{"dataset": "photos of plants, animals and fungi (iNaturalist)", "encoder_norm": "layernorm", "fusion_encoder_connector": "linear", "lr_schedule": "linear"}
Rows from block 12 of the image encoder of a small model that answers yes/no questions on an image's attributes, named by matrix and row number. Rows with one number belong to one neuron. Each number is 128 + 32 x the weight over its row's rms, rounded and kept within 0 to 255. All counts start at 0. Numbers have three digits each.
After each neuron's rows are labels from the 100 images, of 14976, where the neuron reaches its largest size: "top examples" is what is common among them. Only what is clearly more common there than usual is listed. The data: photos of plants, animals and fungi (iNaturalist).
# gate: MLP gate (encoder.blocks.12.mlp.gate.weight, 1152x384), inputs 96-191
# fc1: MLP up (encoder.blocks.12.mlp.fc1.weight, 1152x384), inputs 96-191
# fc2: MLP down (encoder.blocks.12.mlp.fc2.weight, 384x1152, transposed), outputs 96-191

gate.452:088102155127108116140128100136142181122092097153190117122110125109129181138125168178171163123176138180192137088093161152114144135121170134133131164090068138120128138161149177132141078134118041149108117132135097089142149169100167101039114112127185165168126116137194112097112138163146150127
fc1.452:103124141112168152147126200136084192113140163105159117124143073100156084168167077064151073120139136084133186082130157144085106126142157120158138175129175116094098129079068191140169131182130120134116118136174105125176119135143081134138111113114181124111100166186151128173100128142105167072
fc2.452:106158129076130081099119145143153137101160147103163132072149130102126118097110200125151107138098137195098103125128064088179088109092093148170143054146213143112117071102120144130175133117133147145075138159149111171132129154117100138128178169093125236146120148150211161130120067092192139216
top examples: phylum Arthropoda; class Insecta; order Lepidoptera

gate.717:131126159118163130109195156157124093093103142182131101161123074148137164157097149082164138138123108144145128120104108158034046067109063168117165100096138113173093162052168184174155134120116160084162139119143155154138124122086078100148137176115173171071120055093104164105086105124090122179
fc1.717:062157096117037176102138150138193130118009171146150127116080132122149133120137133113097106116121154124157157146140146089144083143164162129177178165131151124189119124201145143087119106176131136107148094134135127111116118128127114163125102098098150053133103156135101126151115150141168137132
fc2.717:111161137185151133163193144121140148149124103152125086092158174128130142121111149109128100187094142178085119154125114170098104092121101086088094114132157116196083197121091153111096071106133176125137153130180105145118126094139096141058111152102111130149133072134097119155162122120153122124
top examples: order Charadriiformes

gate.662:116145146134105086124086204161179154104151117148099104123175106140094094131148145098150116168087142123128118142105102116115168080140122190097150075135058133065159196164151115169120118124107182133014137109144105163155087126119196072136155119080118139152189130169186169151180173114128137159
fc1.662:159120110128165104125154120143125101149093151082145118155121142189078127107157062110170116191105141151105089129169154087171148169047135128122110098141140154156141149149114111126162059156145090114138110101088143125162176099130075116141121136156102119133180144103176087140178119141095109117
fc2.662:205090083189120117172147106081120121142093176082154044141108109152102124092181107129102120089159120116196120130091175149118094086147117130124107127091133149167145130059122160131195104167092121123125169126089128114082096146106116064151091069175154129138092121156114129112078128170088177149
top examples: class: Insecta; order Diptera; family: Syrphidae

gate.418:129134118073132137075138167124135075160126180147187190153101099077150204158111143106170157129157175152071143112129128158109075150133107210103159083164153061145160093176130115122159134139127134147123125111105121077155102191150118113075150140080156170153150062172128098114186117108125180136
fc1.418:161151124065104161125126073081115113081178106161090152132144193172097124098165109154148162126136104157128109149142147137140141169096142092087124123125158156070126161121089144200108107145144121152063140111207136170188101112111178147103128076182088068184138164115154120142131133103150103138
fc2.418:152194142143197107122084092127095161102116136170122097133170155091170133160082100150144154133122127178114142089144166189115078094110113078114130120153103131132154153105214124147120161203132091153083145144154158138173146139108139137127078144145149081091111180074178083125099137160077156183
top examples: class Aves; phylum Chordata

gate.663:077136093146113100159164122136063099185173122146114100056155123137144051134132128126138158132105111107169116158130085118070139147085127135138143103158109111134138099129129126092129138065100112128141088124126102063098106090118139132131124135095095117144182170143135187168143117122133106102
fc1.663:090101129129110135201143086146100137117152127121168125096137144123146132141163132118089070166124136123105145139070089180127154148152073157123144096119125090101167104117130108139119126129109057125154118121131116077145094111130093171142157109177129109125055127116123102114103119118136161119
fc2.663:128146146125100134095077094136097120146073065121126137077134092090094132140154131126135097127156168075125134106112121140130177198106087148131087101123138106074131129128077113110143137099116135068224093134098153140129179181070103196114158140127089144131097095120115212111096161127155091129
top examples: order Charadriiformes

gate.484:108153144149144128117181120202163175099127149107092115101143147077133137162187070156118179103140120180103115086124155109108105159062087148159134138148096122116171193121095143156114132159133159174081106091104153130091096134138172177119094141173166205131091110132064093132201154125121126070
fc1.484:149134136203163099083088135104148108136136124121160099104141176094171147113125158107129167117145103151138084117095127166120164104188143112080097100053132167090142110111130130102150147141122060116159149169155108142181122087157065127145131115129108130135204121124156148102135085130122125134
fc2.484:126119123195136183118118134158125197097109174104137085090108152152178107072134095095124175095149126155140105130109111149161134068159142120114154118121122118133186130109152149106177162156161160145136108107170044082170146086130125150155131148117126189053153148084125119144168048155080119133
top examples: phylum Arthropoda; class Insecta; order Diptera

gate.766:155116189056060125121148135127149134127095163139115129110121126060096132116120145100133221099183111164133131106147146073153078122094108117159113129171123152139075110142163108206078073126106119124130114080145149081155119142098194086174124161120159127107148127130142107164097174099129065154
fc1.766:140104091115128101149092103194164060146143112157117167185089129148066131137076133106130123132052163104146098154106198123151104104133155090152074139112098138130163184102177118047104117112104095120165111124177111105071135088151132126097112151135152120159184147129144115167116176130169113135
fc2.766:223120139134061111111104120081130104137096137166099163128173131123105178172121104063132138121149093080110095146115103143136112080107164164230157152179097141112068125089146143144102129124104094099208105144121156048114076137107121135106126128151118135127182133090079150160129153078118186182
top examples: class: Aves; order Anseriformes; family: Anatidae

gate.603:152141173128118130127118101161107124124098132183185120056132100093138092154182127135153155117103113138066145129152075146154111127117134182088132147079065130086116084164169161153179162189146113094112105130151091130164104131149155139103139160095110116119163154089071101074077190107127101119
fc1.603:102157093136106174110122143087141122109197113120123161185135163127144149075126083095125118174139121107203106106070179096107132132112096107141126152158181160164081141061119148130108104097079142179154164185173132127078126124092148161163114134090142141124101102149125177071131096157136101157
fc2.603:140145108162084085112135100167117050138174092067208141141141167127130082143135157141155124095138073136118173150127149190111138103118128104172130192078119107130167083104170177167139188176146109138113099084135174112148136126110132110175050173099121127140161155106120131106109073148130148173
top examples: phylum Arthropoda; class Insecta

gate.543:140080100120125115175112164116104128093123139148136129158145154124097094148130089144140096147153167102106129100207140122152087107174158151107121095096116120167112099176082123140127137134155174136188111137138090177189112090130146133117099098125100097136103066124184102072121101169105128105
fc1.543:064105165084063128163108124121157120135082092191146118081182153071127112124171157152163152148208122168118091147075152074053155093150109143179137132128167137094086128080126209162086139149175138133098094143118104162124106156169137146137107098103111148177126124128127176146114139099119159119
fc2.543:157156186163119185149103131143119083105069116140139169042105163105119094109100143140046165147123105141212140121123151180111175117105093146107148153139120115131158133120113116118086148089103105083156166174116044174079132137157132119087144078163135209145108147079200159155123110149132154166
top examples: phylum Arthropoda; class Insecta; family: Nymphalidae

gate.457:065131104122145120115163156151152195182209127116108124134082088153119126100151085086158095154132132092120189092116070151092070084114077125081112110128143147101118102115171194121088122196161143109142139197126132157110132149108148089098125153097117123152163060120078139165083167103174104115
fc1.457:151115090061062069163115165110211150165170117162131174172109164114095137097123097116142135122144146170086141172118144075067127109123104147117120121163121070176156145173145182099129149115126132106129134122093085080144113119134113134137096130190120096067113175098152115091047080097190117099
fc2.457:125106132101093138183136116121106139131177147060159133154169160142098156198159112101133163106122148159094168116131138094154099089117105164074130157202098099127146127135077122155083113097109063102065139178093136122153074084181117137162099185144119147138110157144129103119101113088181130114
top examples: phylum Arthropoda; class Insecta; order Lepidoptera

gate.726:148092154118147130150122130141184074079123167098165173114115088176177158117153120144151132158154121135138149098087092111125116136120112137152084164123145139058097138137124132121118087102123130108118152143143156164156127106088156212146131129122109208067089078070166072109117149150114132094
fc1.726:161127106123080164133075175113116079162099155119140179089121144124134186107091067120125070127162078157147138113120098138141119151094140160098082145110121127142150093108133108072152149146123149091132158123177140115142086102147139159127116113098100157074086135041136116087168183153093143122
fc2.726:106132158070132087136167167153090143111102150096144128137094122095110172140123140154134160189166144166133158073160091132096111114102104146142183126110084127147115102146148147065144167089130122107108064159142112139140134101083098123140116144149135057107115135128159130124169162109203081120
top examples: class: Insecta; order Lepidoptera; family: Nymphalidae

gate.393:148106133106108054138139095127114091083118111116170120159126138135084104127138187091102137129166094154139102129141075113123172142135127128077110126112139151161132097119125103116087159136117133090078142067124046161176114171089141152164163152106137108151159185135089152127134201148183174133
fc1.393:150081134133140130134143125130107058121089108112133086147107094150138162099081158121126155138124152100130187167137097087127146129074166154109136114105086135108142135178170090106136132091063086157101152058122149218152118127089199096136153112106103205095134110126125126133142146100126144123
fc2.393:129070123052185159106202107124130133125120123167101073114099146157090128150179138169081145154124089106107151154112090161099082152183121126089173139130141164099115167152124160170124137101162157158165143101142172099098129119046128209206123110149084154120088208182126091153124105065130089150
top examples: order Piciformes; family: Picidae

gate.281:075116075118235146155170091124128128085179144097121185130067193079140133099134108122133159148159146168118200115135145092117166108103153131156078115165146089174174179170109155087127115152165172149173132183116148162159108167159159164150118178154147147065118104143172089080123095166117132151
fc1.281:177093180156118079129113165158155122121072128171187160173177082158115039141145177153212119098094124077203093128090133150086129075143162109109116134067118130100160129146133100141123138162147116098141128110168155105103164117083134101126100104110099092108105095155046111131175168070113087091
fc2.281:114160110177156126171134159148153116061113105114152180132145138134094103134116161202185148113141136062139064138137164129121179094114126078126123139169148138083149209145121082145118104125100178080121159125108196151086114160124083140137196099107110088095093150099132105076072107131071119151
top examples: class Aves; order Passeriformes

gate.379:128070131095130110099152120136163168064173096122076101073137157093182149114180149077122109132154060144159194165153090059146101137150111177100128201099104181156088155143168167087155142134164097167092139122109122055144118124106133090117085083221089173146137136137106104105108144104137169136
fc1.379:175099142091185093107128122117167180111139129166050176056107179108146190123126168080148169129143201098153138068097132153200100102137101193094147096112113175129061169139110146131127127131162127083124095087130167058120102063152197111190182140190145101094163155160132149151101141080077082144
fc2.379:100146155157165112153174071154138111136110152144128098160120143146160204146080137150150139166135160127119185135087058078137098078095083176132108146113080157113154167199115112169137143136159109149093156127145177108167131108097105177145124123156105120082101146148097181099119108098139142144
top examples: class Insecta; order Odonata

gate.693:081101046134139115121072115156136151108134157132170206149170138163142149175166144084138152069135153132144159169075120113090126096137089172171165144136119147119095130217152142082125112042131182088084105169129073166127172119093129164111142130198096150195097089103126123057131137162124165122
fc1.693:071102124095113183106062182101114184201184141136167184146172104145154130142039143105108157070112113113181063128118147118138146118142059182115144142114099164162124154179134142115153137082154122135112128230163107157138159114119093134127125081103085089178183119074121145144122149115067112049
fc2.693:096046162108130208107167173167130136104152125107129112177079139139167135149143116140084153166145083190173077144106135114141121106134160115121169160117126100164118160120120140123168181138083105171182076132157135099111133094111074192093113101163114128104101184151109127141142142154114091169
top examples: order: Charadriiformes; order Anseriformes; family: Anatidae

gate.667:130092107180126075138138118137048129169153112152089145152151115166132060183113145131118158175122084134105109125126103116136106125104107113170145181100116107095104161157125193131084166103146143139111097097154124137134063126134150096150129130111137125077147138147083072135124132111148107145
fc1.667:101092040080092135113123126183125086177130108110134053111152130133052155137188144130099152121085134146174178136102129107118148106201133127167138021144183088189095182112120125140125116107139148149159153101138212131113172072091173062133124102161106126203155186100102145117085103147163124115
fc2.667:143114092137174199123102212126177096083077146112119123136153157143112202153110122148147121148088151156135125167072099119101118112116153114111129132195153152169109142132089060117140097091093071094115186118120089158139099147104116113101146057116096150071132103083091123119136093128129179100
top examples: class: Aves; order Accipitriformes; family: Accipitridae

gate.732:050211102064156160144142170139109115159110164110085131114189060118201173146149123104095098128131149119166101175093101201097090118217085085117122120120170141112103099149085056136127136101119136144103157186124129123190074103146171141119097146147113134135164185138150139086137121128190110088
fc1.732:089133116104141141120072150140141133175109155103104131114166067113110140105130141186103132102117083117111106118116084119116081116164105162153122153083126125098061104149178108136094130129131083100141129086090099144187056117085151162187114163119130127178153141075148100138131116096199164096
fc2.732:166174083128138104092055119046136153142068191107149095188170083128132112124136147175157072121134110140099183128077133100155135145115105131098103175123112134140086114098142141152088121163173111075127044087107137132131122142097122199134076182167137124078114119072169099171193162131126092165
top examples: class Insecta; order Lepidoptera

gate.441:114132127153190158164133126087157093147150070120118092211102109132118129145102130101120105145157142113133101110115158159096095140143110079149120159102129196064167157151038103108113064113126133171100155109144178065090180106130071200127124091127106074121078092103128150152112097091121178143
fc1.441:114132148181176102138183148101156181092152073096143130135128145115075049085082169140139152099136132105171141154118101182164133157064122087121156147052105221128141103148150075131166139138200117144145156148170123062105144101142129171094099125176159137143107136123162148143110136097147139159
fc2.441:103093173076138100155060203140136131073219134102153145131156158141095126092096129185128161084081084142158185193112057087098130140086152161101213114123074126126105085108107109161130158122152152187152091172093046142163119174119069125112090093072125138159158160199087141136187157184204145111
top examples: order: Charadriiformes; order Anseriformes; family: Anatidae

gate.742:185120146131125129162195127075192136137146177142108138182054062113099139131088129132185151162141134178120152134109125172175132148110072149128166164123151161098095129160069107133111205141126105150152113135124198142115135094090075118094189108145119152117088110093091059169167144091103090166
fc1.742:154060128144169226130165166131143095149110074145113081112076156108160073055063127138133120139137182112110127050126159174083167193126144161190125133126129133166130093136116125115148148096129104140128126100160077121113096126109141145091123122195110156134119124135114093122137101078105157124
fc2.742:114169124073167132103119145104143059116152134160118100155086095101103063156075179140164136135148117195172195118092099107117134147131102124201131156131166184084087142117155203107128100110124135119154115151186130106101104116132167065149175122092125041147129136043142107124168043156208184120
top examples: class: Insecta; order Lepidoptera; family: Nymphalidae

gate.348:131119194131094078108160143095090124108153186154118175137064134156137161135118047111144099145159140113107128104150182118110111131085129088106087131216090094111159162146109179077131134131087092166085099146105144110198079153159134039112118176136159122102137122087128146124012152118112105116
fc1.348:123142116158168134119075120189141180125134072115124151107156122136136107209133141103132110082102112084094095139093122135134103141128094144177144136092132195176096134110151137187109127134136188124121066096209128153130087069098118169194140119154184132142128162171148076075159079125136137141
fc2.348:135123036172145155107184142091136111159130131114100125139110180093115119106099125169144158177177118157139096097155144115166147139123103115148118159178119163158145150147140101121088114156119171104149034124120074128148183103106151127141177092073094136180147177108112105161115117106085117145
top examples: phylum Arthropoda; class Insecta; order Lepidoptera

gate.189:075109127118062067066171150136132081147147126153109127081127083168178093144155077149108137105169113173196171119116095120116154132128143120111106082125139126187153133156106150090146173175110105145063176088124138111095138140122084105141173107100177182163178138095127120124137134169079178107
fc1.189:114099093166130152115115128120175107097124125147110063129175144149122208132152160126103076101143111153118136206159104132160140123156152142180125130171110101204089124124141152255117105095156150165146118135087145147153103110133140153110125148098106156115159174179052040092133088127149102161
fc2.189:079123124113138171099111129120163137144194193064144082114118177161145126128149111135098165162123086148205135128172084081119111179163146141170137157133072132163136102093134113114128119167099122157074106151135132152146143179146092155166115174099126152133154079147106103138116109079115105123
top examples: order Charadriiformes

gate.106:075112129082149062102114220090132049140115107143119127122110153108115099134119106086122152156123069086142073179137081071072066152131145104110167152137169158152148137155149117094129146102145157115090142153105162122131147157154180094114121139141056137139181073161068105093152136152188151165
fc1.106:116095126129121094084201178121157119100096135139063153125098095102200167186113115142096142144100122099146052146117154105092133106162121094152084125117138101169132133102130144107141093135146148144097113124087140155144105163072151150141139161141128128180139133133070113104104168107101106112
fc2.106:173141168153166142127228176168190131155148094145074200165161172141155122165157139072133121133082128106139102118100129186099210148162134099150147077108157147146128097056117111087134065110087113141122139168135141166103135170102113126093157120137117112098160132170145149098111120126100148115
top examples: phylum Chordata; class Aves; order Charadriiformes

gate.487:133112104170158069145143118175123121168093118206140123117095139157113113151101134131132145118176172054107211100117098109147129100153151185128158104107098134133047165133122184113163085135138109131130164092104112127128154102140091143153106131150116109137140068152154146111134140097113092128
fc1.487:104149113154144088134159036152199132186106152103149148107084142128139121139207085114140121091104109130165155071190108132136136173156146138185088151108141132092108104118111158125138168095111096110158149140192176152119131118146134113153134132148105178134090077158172190133061117088097094111
fc2.487:138137110123137123067081129167144146124167102105215067147067142126160141137057109085141039134156103125197120107173103123117082136165124119139106141122161113110162176159176191125123179106179115177159134195112097134183113112154125117127124110111140137151154147108164106091109157155091109105
top examples: class: Insecta; order Odonata; family: Coenagrionidae

gate.173:089167162164161132143081083144158138180154129185131122162141135145094167083146129199079168149143093135129096150112040190147110154079141153139151131127136097136091142126117147148131117061126095141090136165159135133101102163148171098146129141117139109122078132068099163137140159164115124196
fc1.173:127187111140153141141133153127137117123192158116108103169149166160063166125168104128059132140052109147165113184097066113139094133119124118187177102194072105098094115082079117176083083107137108132143152133122185168133173073127197164108179057096120176132097150084101144132115151159130124107
fc2.173:142191112156125178132130153106127083110188144061129143122168085144056146108150093116150131118059095124114145158128138070120087139121115199156175169127085110124134203139098141125106091188102130136140098119125055144063151109125183222167181106105139121112154121127058121150128115161184128124
top examples: class Aves

gate.257:094149147209110124141097111175124055172108129196171107100095089138090089159169171143094050101128144148114118218114109115137119133150113148097222127136055174138075135123094118161147146164143221098112107182142112063141150102105134157131131153090175197099177100118126135181157106146133133078
fc1.257:047195061082091161132102106110110186114156163115059105117174162121080128127095194093125134123119139135108196138136149129116137040078104169124125101092138087127145081137129103162120155128094135081123118130066205206140118135117111137120065129197175113148102100165116081104152096091114141147
fc2.257:140109101172130152108107172141122151161124139137084117153137065102115073130095174175114122109103122156147146152104088121112089116129060201122095120074138147093124136118119181156141208080130065054097082091125105127093132170185113093134122160193188088109110088117131133041147157185193154086
top examples: phylum Chordata; class Aves; order Charadriiformes

gate.429:148068120130089138169076124144134129145157109147110173148182096132104132123127145170182135149131148163114131162091136131109120117093148136129123123141119141163067163182164148135085161145143085112074159162141138099156126108151137151073145104188158094100076099071121182113186167150134153155
fc1.429:096176136151148173084161138119157138114151209170104096143072146096133117151138090107061136088150143061150046095158090089108146174110134109145136130108114100100159088125084112136183074114078163191205116066125134149099138117061121090157125136129074139085139116200148121120098094116089101067
fc2.429:126147148094065110108156096059098151105112180117082166192207143161146088137157138149108084178104124185149115080126103100069157132098133108106192060092133205106143145125090098096118130146114087124108111176116178168114120166137147098186127085136108109180132130098153133166074115149161164119
top examples: class: Aves; order Anseriformes; family: Anatidae

gate.230:119147084154076155103131107084131116079143123164106104143099147172106128188123113144129102121146172110117172100178121178147140141058122128131115153100086110138170132126101075134111117084103062111111118104169092092139075151148154187206165124135136143092139102153205164136144141167131147129
fc1.230:144159157126106119151141146152118102135103110138121090150123156111165114124133093157120131137146105076181127039112162144149131130123100154149128158132145109149157135111134164185119098090139086085123132181085121130104104142091174115214133151136162117137130146133102106099138182151181150116
fc2.230:114102153086115153105156162118113076139099121131156133118122156069112105096161119159177116140101123116138107098138158123106127105110082157160122156076180163084181118108138115179191113103095113173185140133164129128111088118117190109172184122103141176151152125128078128124100171091151145138
top examples: phylum Chordata; class Aves

gate.274:110149135121126094130199064179130129121103161130208149030185079161112108085190107123128123124088120101100112181158152123192114145049168101154115157129149138093169160146089087128117143166128132188143138149138170071184123151168157103153144143148135149098154144112113135106121119097098148177
fc1.274:201077122191162159120158155133162112047117131144119088168083165171123097144087163170105155126132148121159079076088128149108167167128152159102121139141156131197111094080173077163130151116112135062170111150165127156104138113076114123089097095137121121070135185116144108130138084134125117129
fc2.274:104157121121129143159210106160130058092109125083115159130084171131132113136142107157111136131174115103210154147098166104103172129182121107117163130194145146109134134126059138170073162158113141188113075097119151115087144138045128150183089135081118144089106090079129170166125145149085089087
top examples: class: Aves; order Charadriiformes; family: Scolopacidae

gate.569:151103096109156122128105182131177059066124137127137144145110132148204088181130144170221156074151094108119065130081116137091043071131081123139145136082153093157137124133131143182135113094122115115130208128152139114132118114121125121117119082078124118147117079108159104117134127109082087127
fc1.569:128161107103115157139121114118146136118168185170136156137099140073092167174093104118097123173129163147109181147162175115202170138139176150137100070225130149129157125152123095113086163092124144171074132107116117093104144053158129094167142122128032119105130129088079096151056076139139173128
fc2.569:198094117101094197171089135139061103097146165204109202187122117096181132135145136142228149136134148181158126130135182097116139170036104106150137106153130134123112136104105177076075153081093065153158046135150143107087130137137123121141107133142143168161094140094133158042054136157177081105
top examples: class: Aves; order Anseriformes; family: Anatidae

gate.754:087087072150158126092093142110130152135130085160138151162161162114129126172132115097139137096158121130115132098055175173165115123160137148139150110098069142094126143138099179101139098148132116120147139098162119212079081096154131125153092165129112128147121167178111093083137117084207090078
fc1.754:085178138092084144159085104159107128111173076178128116131098103128141141081114185118115142099092176130110125178192135133153099069117129170132095144130060092078121095089087137132112190096142098172096120081152125109159150150095149108100139113145138162127088105138115043101119113133160106136
fc2.754:082135067158134103099113117107120138118149154124109123133117120137063110103064102161071152114128115101103139184164101102140095070162113157132105161195124139142065063157125160093103136181129113204140139145099075155121108084165153124145213167151058098178107110120169096071159147168097074188
top examples: class: Aves; order Anseriformes; family: Anatidae

gate.756:155069159123107157146101117160112126120132139137111152135116079146126146161072092056192100124113131176109103094141169096136111152130180183099156140124145089121073120200186149099129150090087107127110119080142110115227176141190111149119130123149082112147147101081154078147214134123160134102
fc1.756:091145149179126111090139128141129145136120147078070129135148085103066178107146097115158107164101119088119118095072137119107152100123105137152088098161198160153147124084136131176150155170091092122151143143085142108138150096162092158202114103087112152168109108125151130087127120137107111118
fc2.756:112101094105158105167155104121191100188116174143141140139147099160153087141107186114181114158115128063080130124154114146133151107101100118098112089121147141141127138087134157109138139122113168099118101134072091151164110143101152122181086124143145099080144090128145111091194177096217115109
top examples: order Charadriiformes

gate.91:099116170130137145151154140105138084082134097181135124104123136138061171160126098171132111097150090107132123135175141097141167093147170078088143162127146120166085138114126155190170142152104098127179099103081094125144154069128121085133208170095137101160202116117086135131124177057039124139
fc1.91:139110136158066165133127097144195130131117153083030145097076108164107139183063077157130090174137123138187167144160063095102167123089092151098115104160170114131119159123153166168118110097135065088158135136143066125158127153076141109116165135150179145137164120184112107135101096100122137121
fc2.91:119068139119103117122170110137112141095106132109078147116134131188197139126133153131147186103103102102140145085066083128143126089100110146093166136127148090150134182126149122116126102156154075152174077131091097106175099137133125131084109166160141126122226104192115132128133113146064115127
top examples: phylum Chordata

gate.466:078121106119070068099173068128131081130055114092190154167083138141174144130170127117125159154085120188117149120109133117123121154130080104214208112130127088110143120087124109086147153102176141058168093160145082158075112158139138111158162118164109135121113094175101190164063156095100156165
fc1.466:087156099106114100154108124062124141072122150157088091131164129108145081143126125126132073125144123103255100178109110063116112153110170126113159137129141132139062100165107129138146096130165095154122150156092138140154141140120100106127115158106101166135092136070128085069177159104117092077
fc2.466:109125184106162074143185099081179154122125184120119047115134113149179150098096135218100117133119135110085180169099127107117161141160155085066123076101132098151108062142144195111123131142142095083119137167220124079135156093107111140117063128184128111169158122091040099096123135134180111107
top examples: phylum Chordata; order Anseriformes; family: Anatidae

gate.562:118138106100133090063143120144117172115096174169148169076177108164115145159133167131099145059162136164144111134129142157163109123107130081116137120092164159104102139119127107102106095193193117109131124138107122130131144167155172065189093083122134124179085159117131137109118097181140153091
fc1.562:128085099092101176099136108128125125116139160112119069194117087139089086168071102089130107178140158126132081152093141125133124085127077112104147202156096130154126104137092160115165122124140119120106114100151127152076101153136140149162176106117090125155143105089177160139093166124124082043
fc2.562:131076182138118061175154173138138145128155054077108081080120085095140130094098172125129100089133109121143120185082139183111105139165052170139138125110148184061166140097108121128146104007122153104150159142186131122126137134097099180107091140119120122127180116092129201108152115119151151160
top examples: phylum Arthropoda; class Insecta; order Lepidoptera

gate.489:172134184095124132103086134068109129092176140096132133133140160104092150154190123098153082099082130119084083108106110118098167155193148209136119133136126157093091104121092142124177169123090097126171103071160056095164122146198156095099110137066112150124128133132123147136142173084126132144
fc1.489:136134200136106128137081123065149158112146119157076175179122125101107132059169126139151123098191116060210140167115153132175175146142129173109125152132110125056157135104123099126080124142112104146122133178135133031138167143178151146132121163176097146125113147135121155125098113142201146126
fc2.489:060103114088131120120069172053140137126134170187081114169139088090095117171101119103095153145115130133153163103184080105111167143114064125120083092108134104129128107128142135156151100081193114128113116112153167062102187152147092158099122157117135136097121135174139095121113152123183101091
top examples: order: Charadriiformes; order Anseriformes; family: Anatidae

gate.241:094138162147155141080139119095066094155115125128150188151105157138142176158129080141120178137130139103166138138118114081112168149192113132146116180187092129075136116107099139100191170122092162126099117117119133185150130113121157118135129128168077115161196055172143178102125145090162132175
fc1.241:177054107180167141070116124160142140169126099120089142181133160175149154123135136165145086153129118112136113107119074080129111050133156134101156111143076128112119135162135171102137150137126100079168127133127164104106120102157128099117130095105132134141086082183143078106091115177086174197
fc2.241:143118129081168078136146085146150130182148129096119159156169116114127117110154141134111155143130170079164190145107054110120140135182126068118063134138106151106105159123145129126091118173112116153170106123114212140131154137125091148139097134148076113144133021162136123091140136195083132125
top examples: order Piciformes; family: Picidae; text has "woodpecker"

gate.364:114138192168143187085105081135082132083123118109121088135137167150135194137116146094147111148149143111159122155122159131208108130111108094141132157152151147070064092116163107094145117125071143162111154093130125130145164119134171092132167151146129121115128127167104195139127065100039145131
fc1.364:169180160094137121179140136143135100157171126166134070124143151092189114153110172136117194096162139099135140144177124076124153138153178152142183137162114142157123106101127093119137127118125087162174073139132189107097113061126102123182118051142135086078143149152145169163107120148144140109
fc2.364:128153154092145192124128209071096129129110162100133093086149162128136084120152132126098181135108136113112154186170073113102123158132158223133139092154135123136137150142163135114077091130152078111163138128098133150085088151134132096166069142094076177184125128144162161125094192093129173124
top examples: class: Insecta; order Diptera; family: Syrphidae

gate.404:114175067088109152156104138184104117150185097088149131132140161140154113153124141125162055114110107113130140204113052120081124121131105136145157143125175107073123105154146112119172129091172080115140074149120155116096103146148126103086142182186186181164109082093088106158168089082171163121
fc1.404:152127087074159194153079097173109137164135167068138198090155135184096157149100116083114151088096136133076127178173159177044192116149110151091162142074137212095168128152173167099118136132139118168110152167133188147131156128105045183118174119145162139196096182153070135133138147118182093179
fc2.404:181057164143176115201123185111079136161136075129133155149141080137173157131136182148127094205126103133141152138160112125101192111174118109117133151110152139067114191122144060184147095099077116103167107219085125179108099099091121149159146151180076135201152132128101107102116121076166097188
top examples: phylum Chordata

gate.15:085148185110089181080166144163097128117107126172141105193145125124128166114132092106086159193142122197102103130095071116099082160117152114096114083128138103096144111152117120173129156092094150126127090119119110119126048133126114117089101088077092131106137159108141158208134156084152132157
fc1.15:104178098139173206151112122102129095163166075144137143076133154125154135116167147173130124147154169078219130108129120152083110091177187134180175157109140141115143139087098156125090120129133095073091124133139092125138125084147170149161129128158155078150107134142073136096096129091119158122
fc2.15:131187092145143194149116115154096112166088143172125108134133090144168152122150163133119095133122145068161101107138107130093142110136105127144122154160124149137162161102190171131151079108116172153095120136120109159170139109125118103159128173075102121104090147111098132073136078130079130135
top examples: class: Aves; order Anseriformes; family: Anatidae

gate.51:085152175094121119121145102194085194053126108089124118064154194115155162123128046122120159137127113145167144120096041102077109139120119092114142186166053085178172138140098129125108081108150137119093101089178144133113093136106134150163085078158076161068166046117154128135107122132114142117
fc1.51:153097135142162129117159151150136119090107125135177109162102127135163121140102147161128090079170125152174061075073130135105111133110105110037189161148116093070100072153240165071121094105153107117139034058111072138131153147108123126130119111138182117140209064091127070095135163136099158078
fc2.51:109110080171146125177161112145106089094156044195080130095172125081134143096120164106153178157122204192150142144107144083165116060109131148117135114099141139075089145132173098154123130121118138164091071139090111018113139101106111117142132167126100127160110186132128156090150143145108120117
top examples: class Aves; order Passeriformes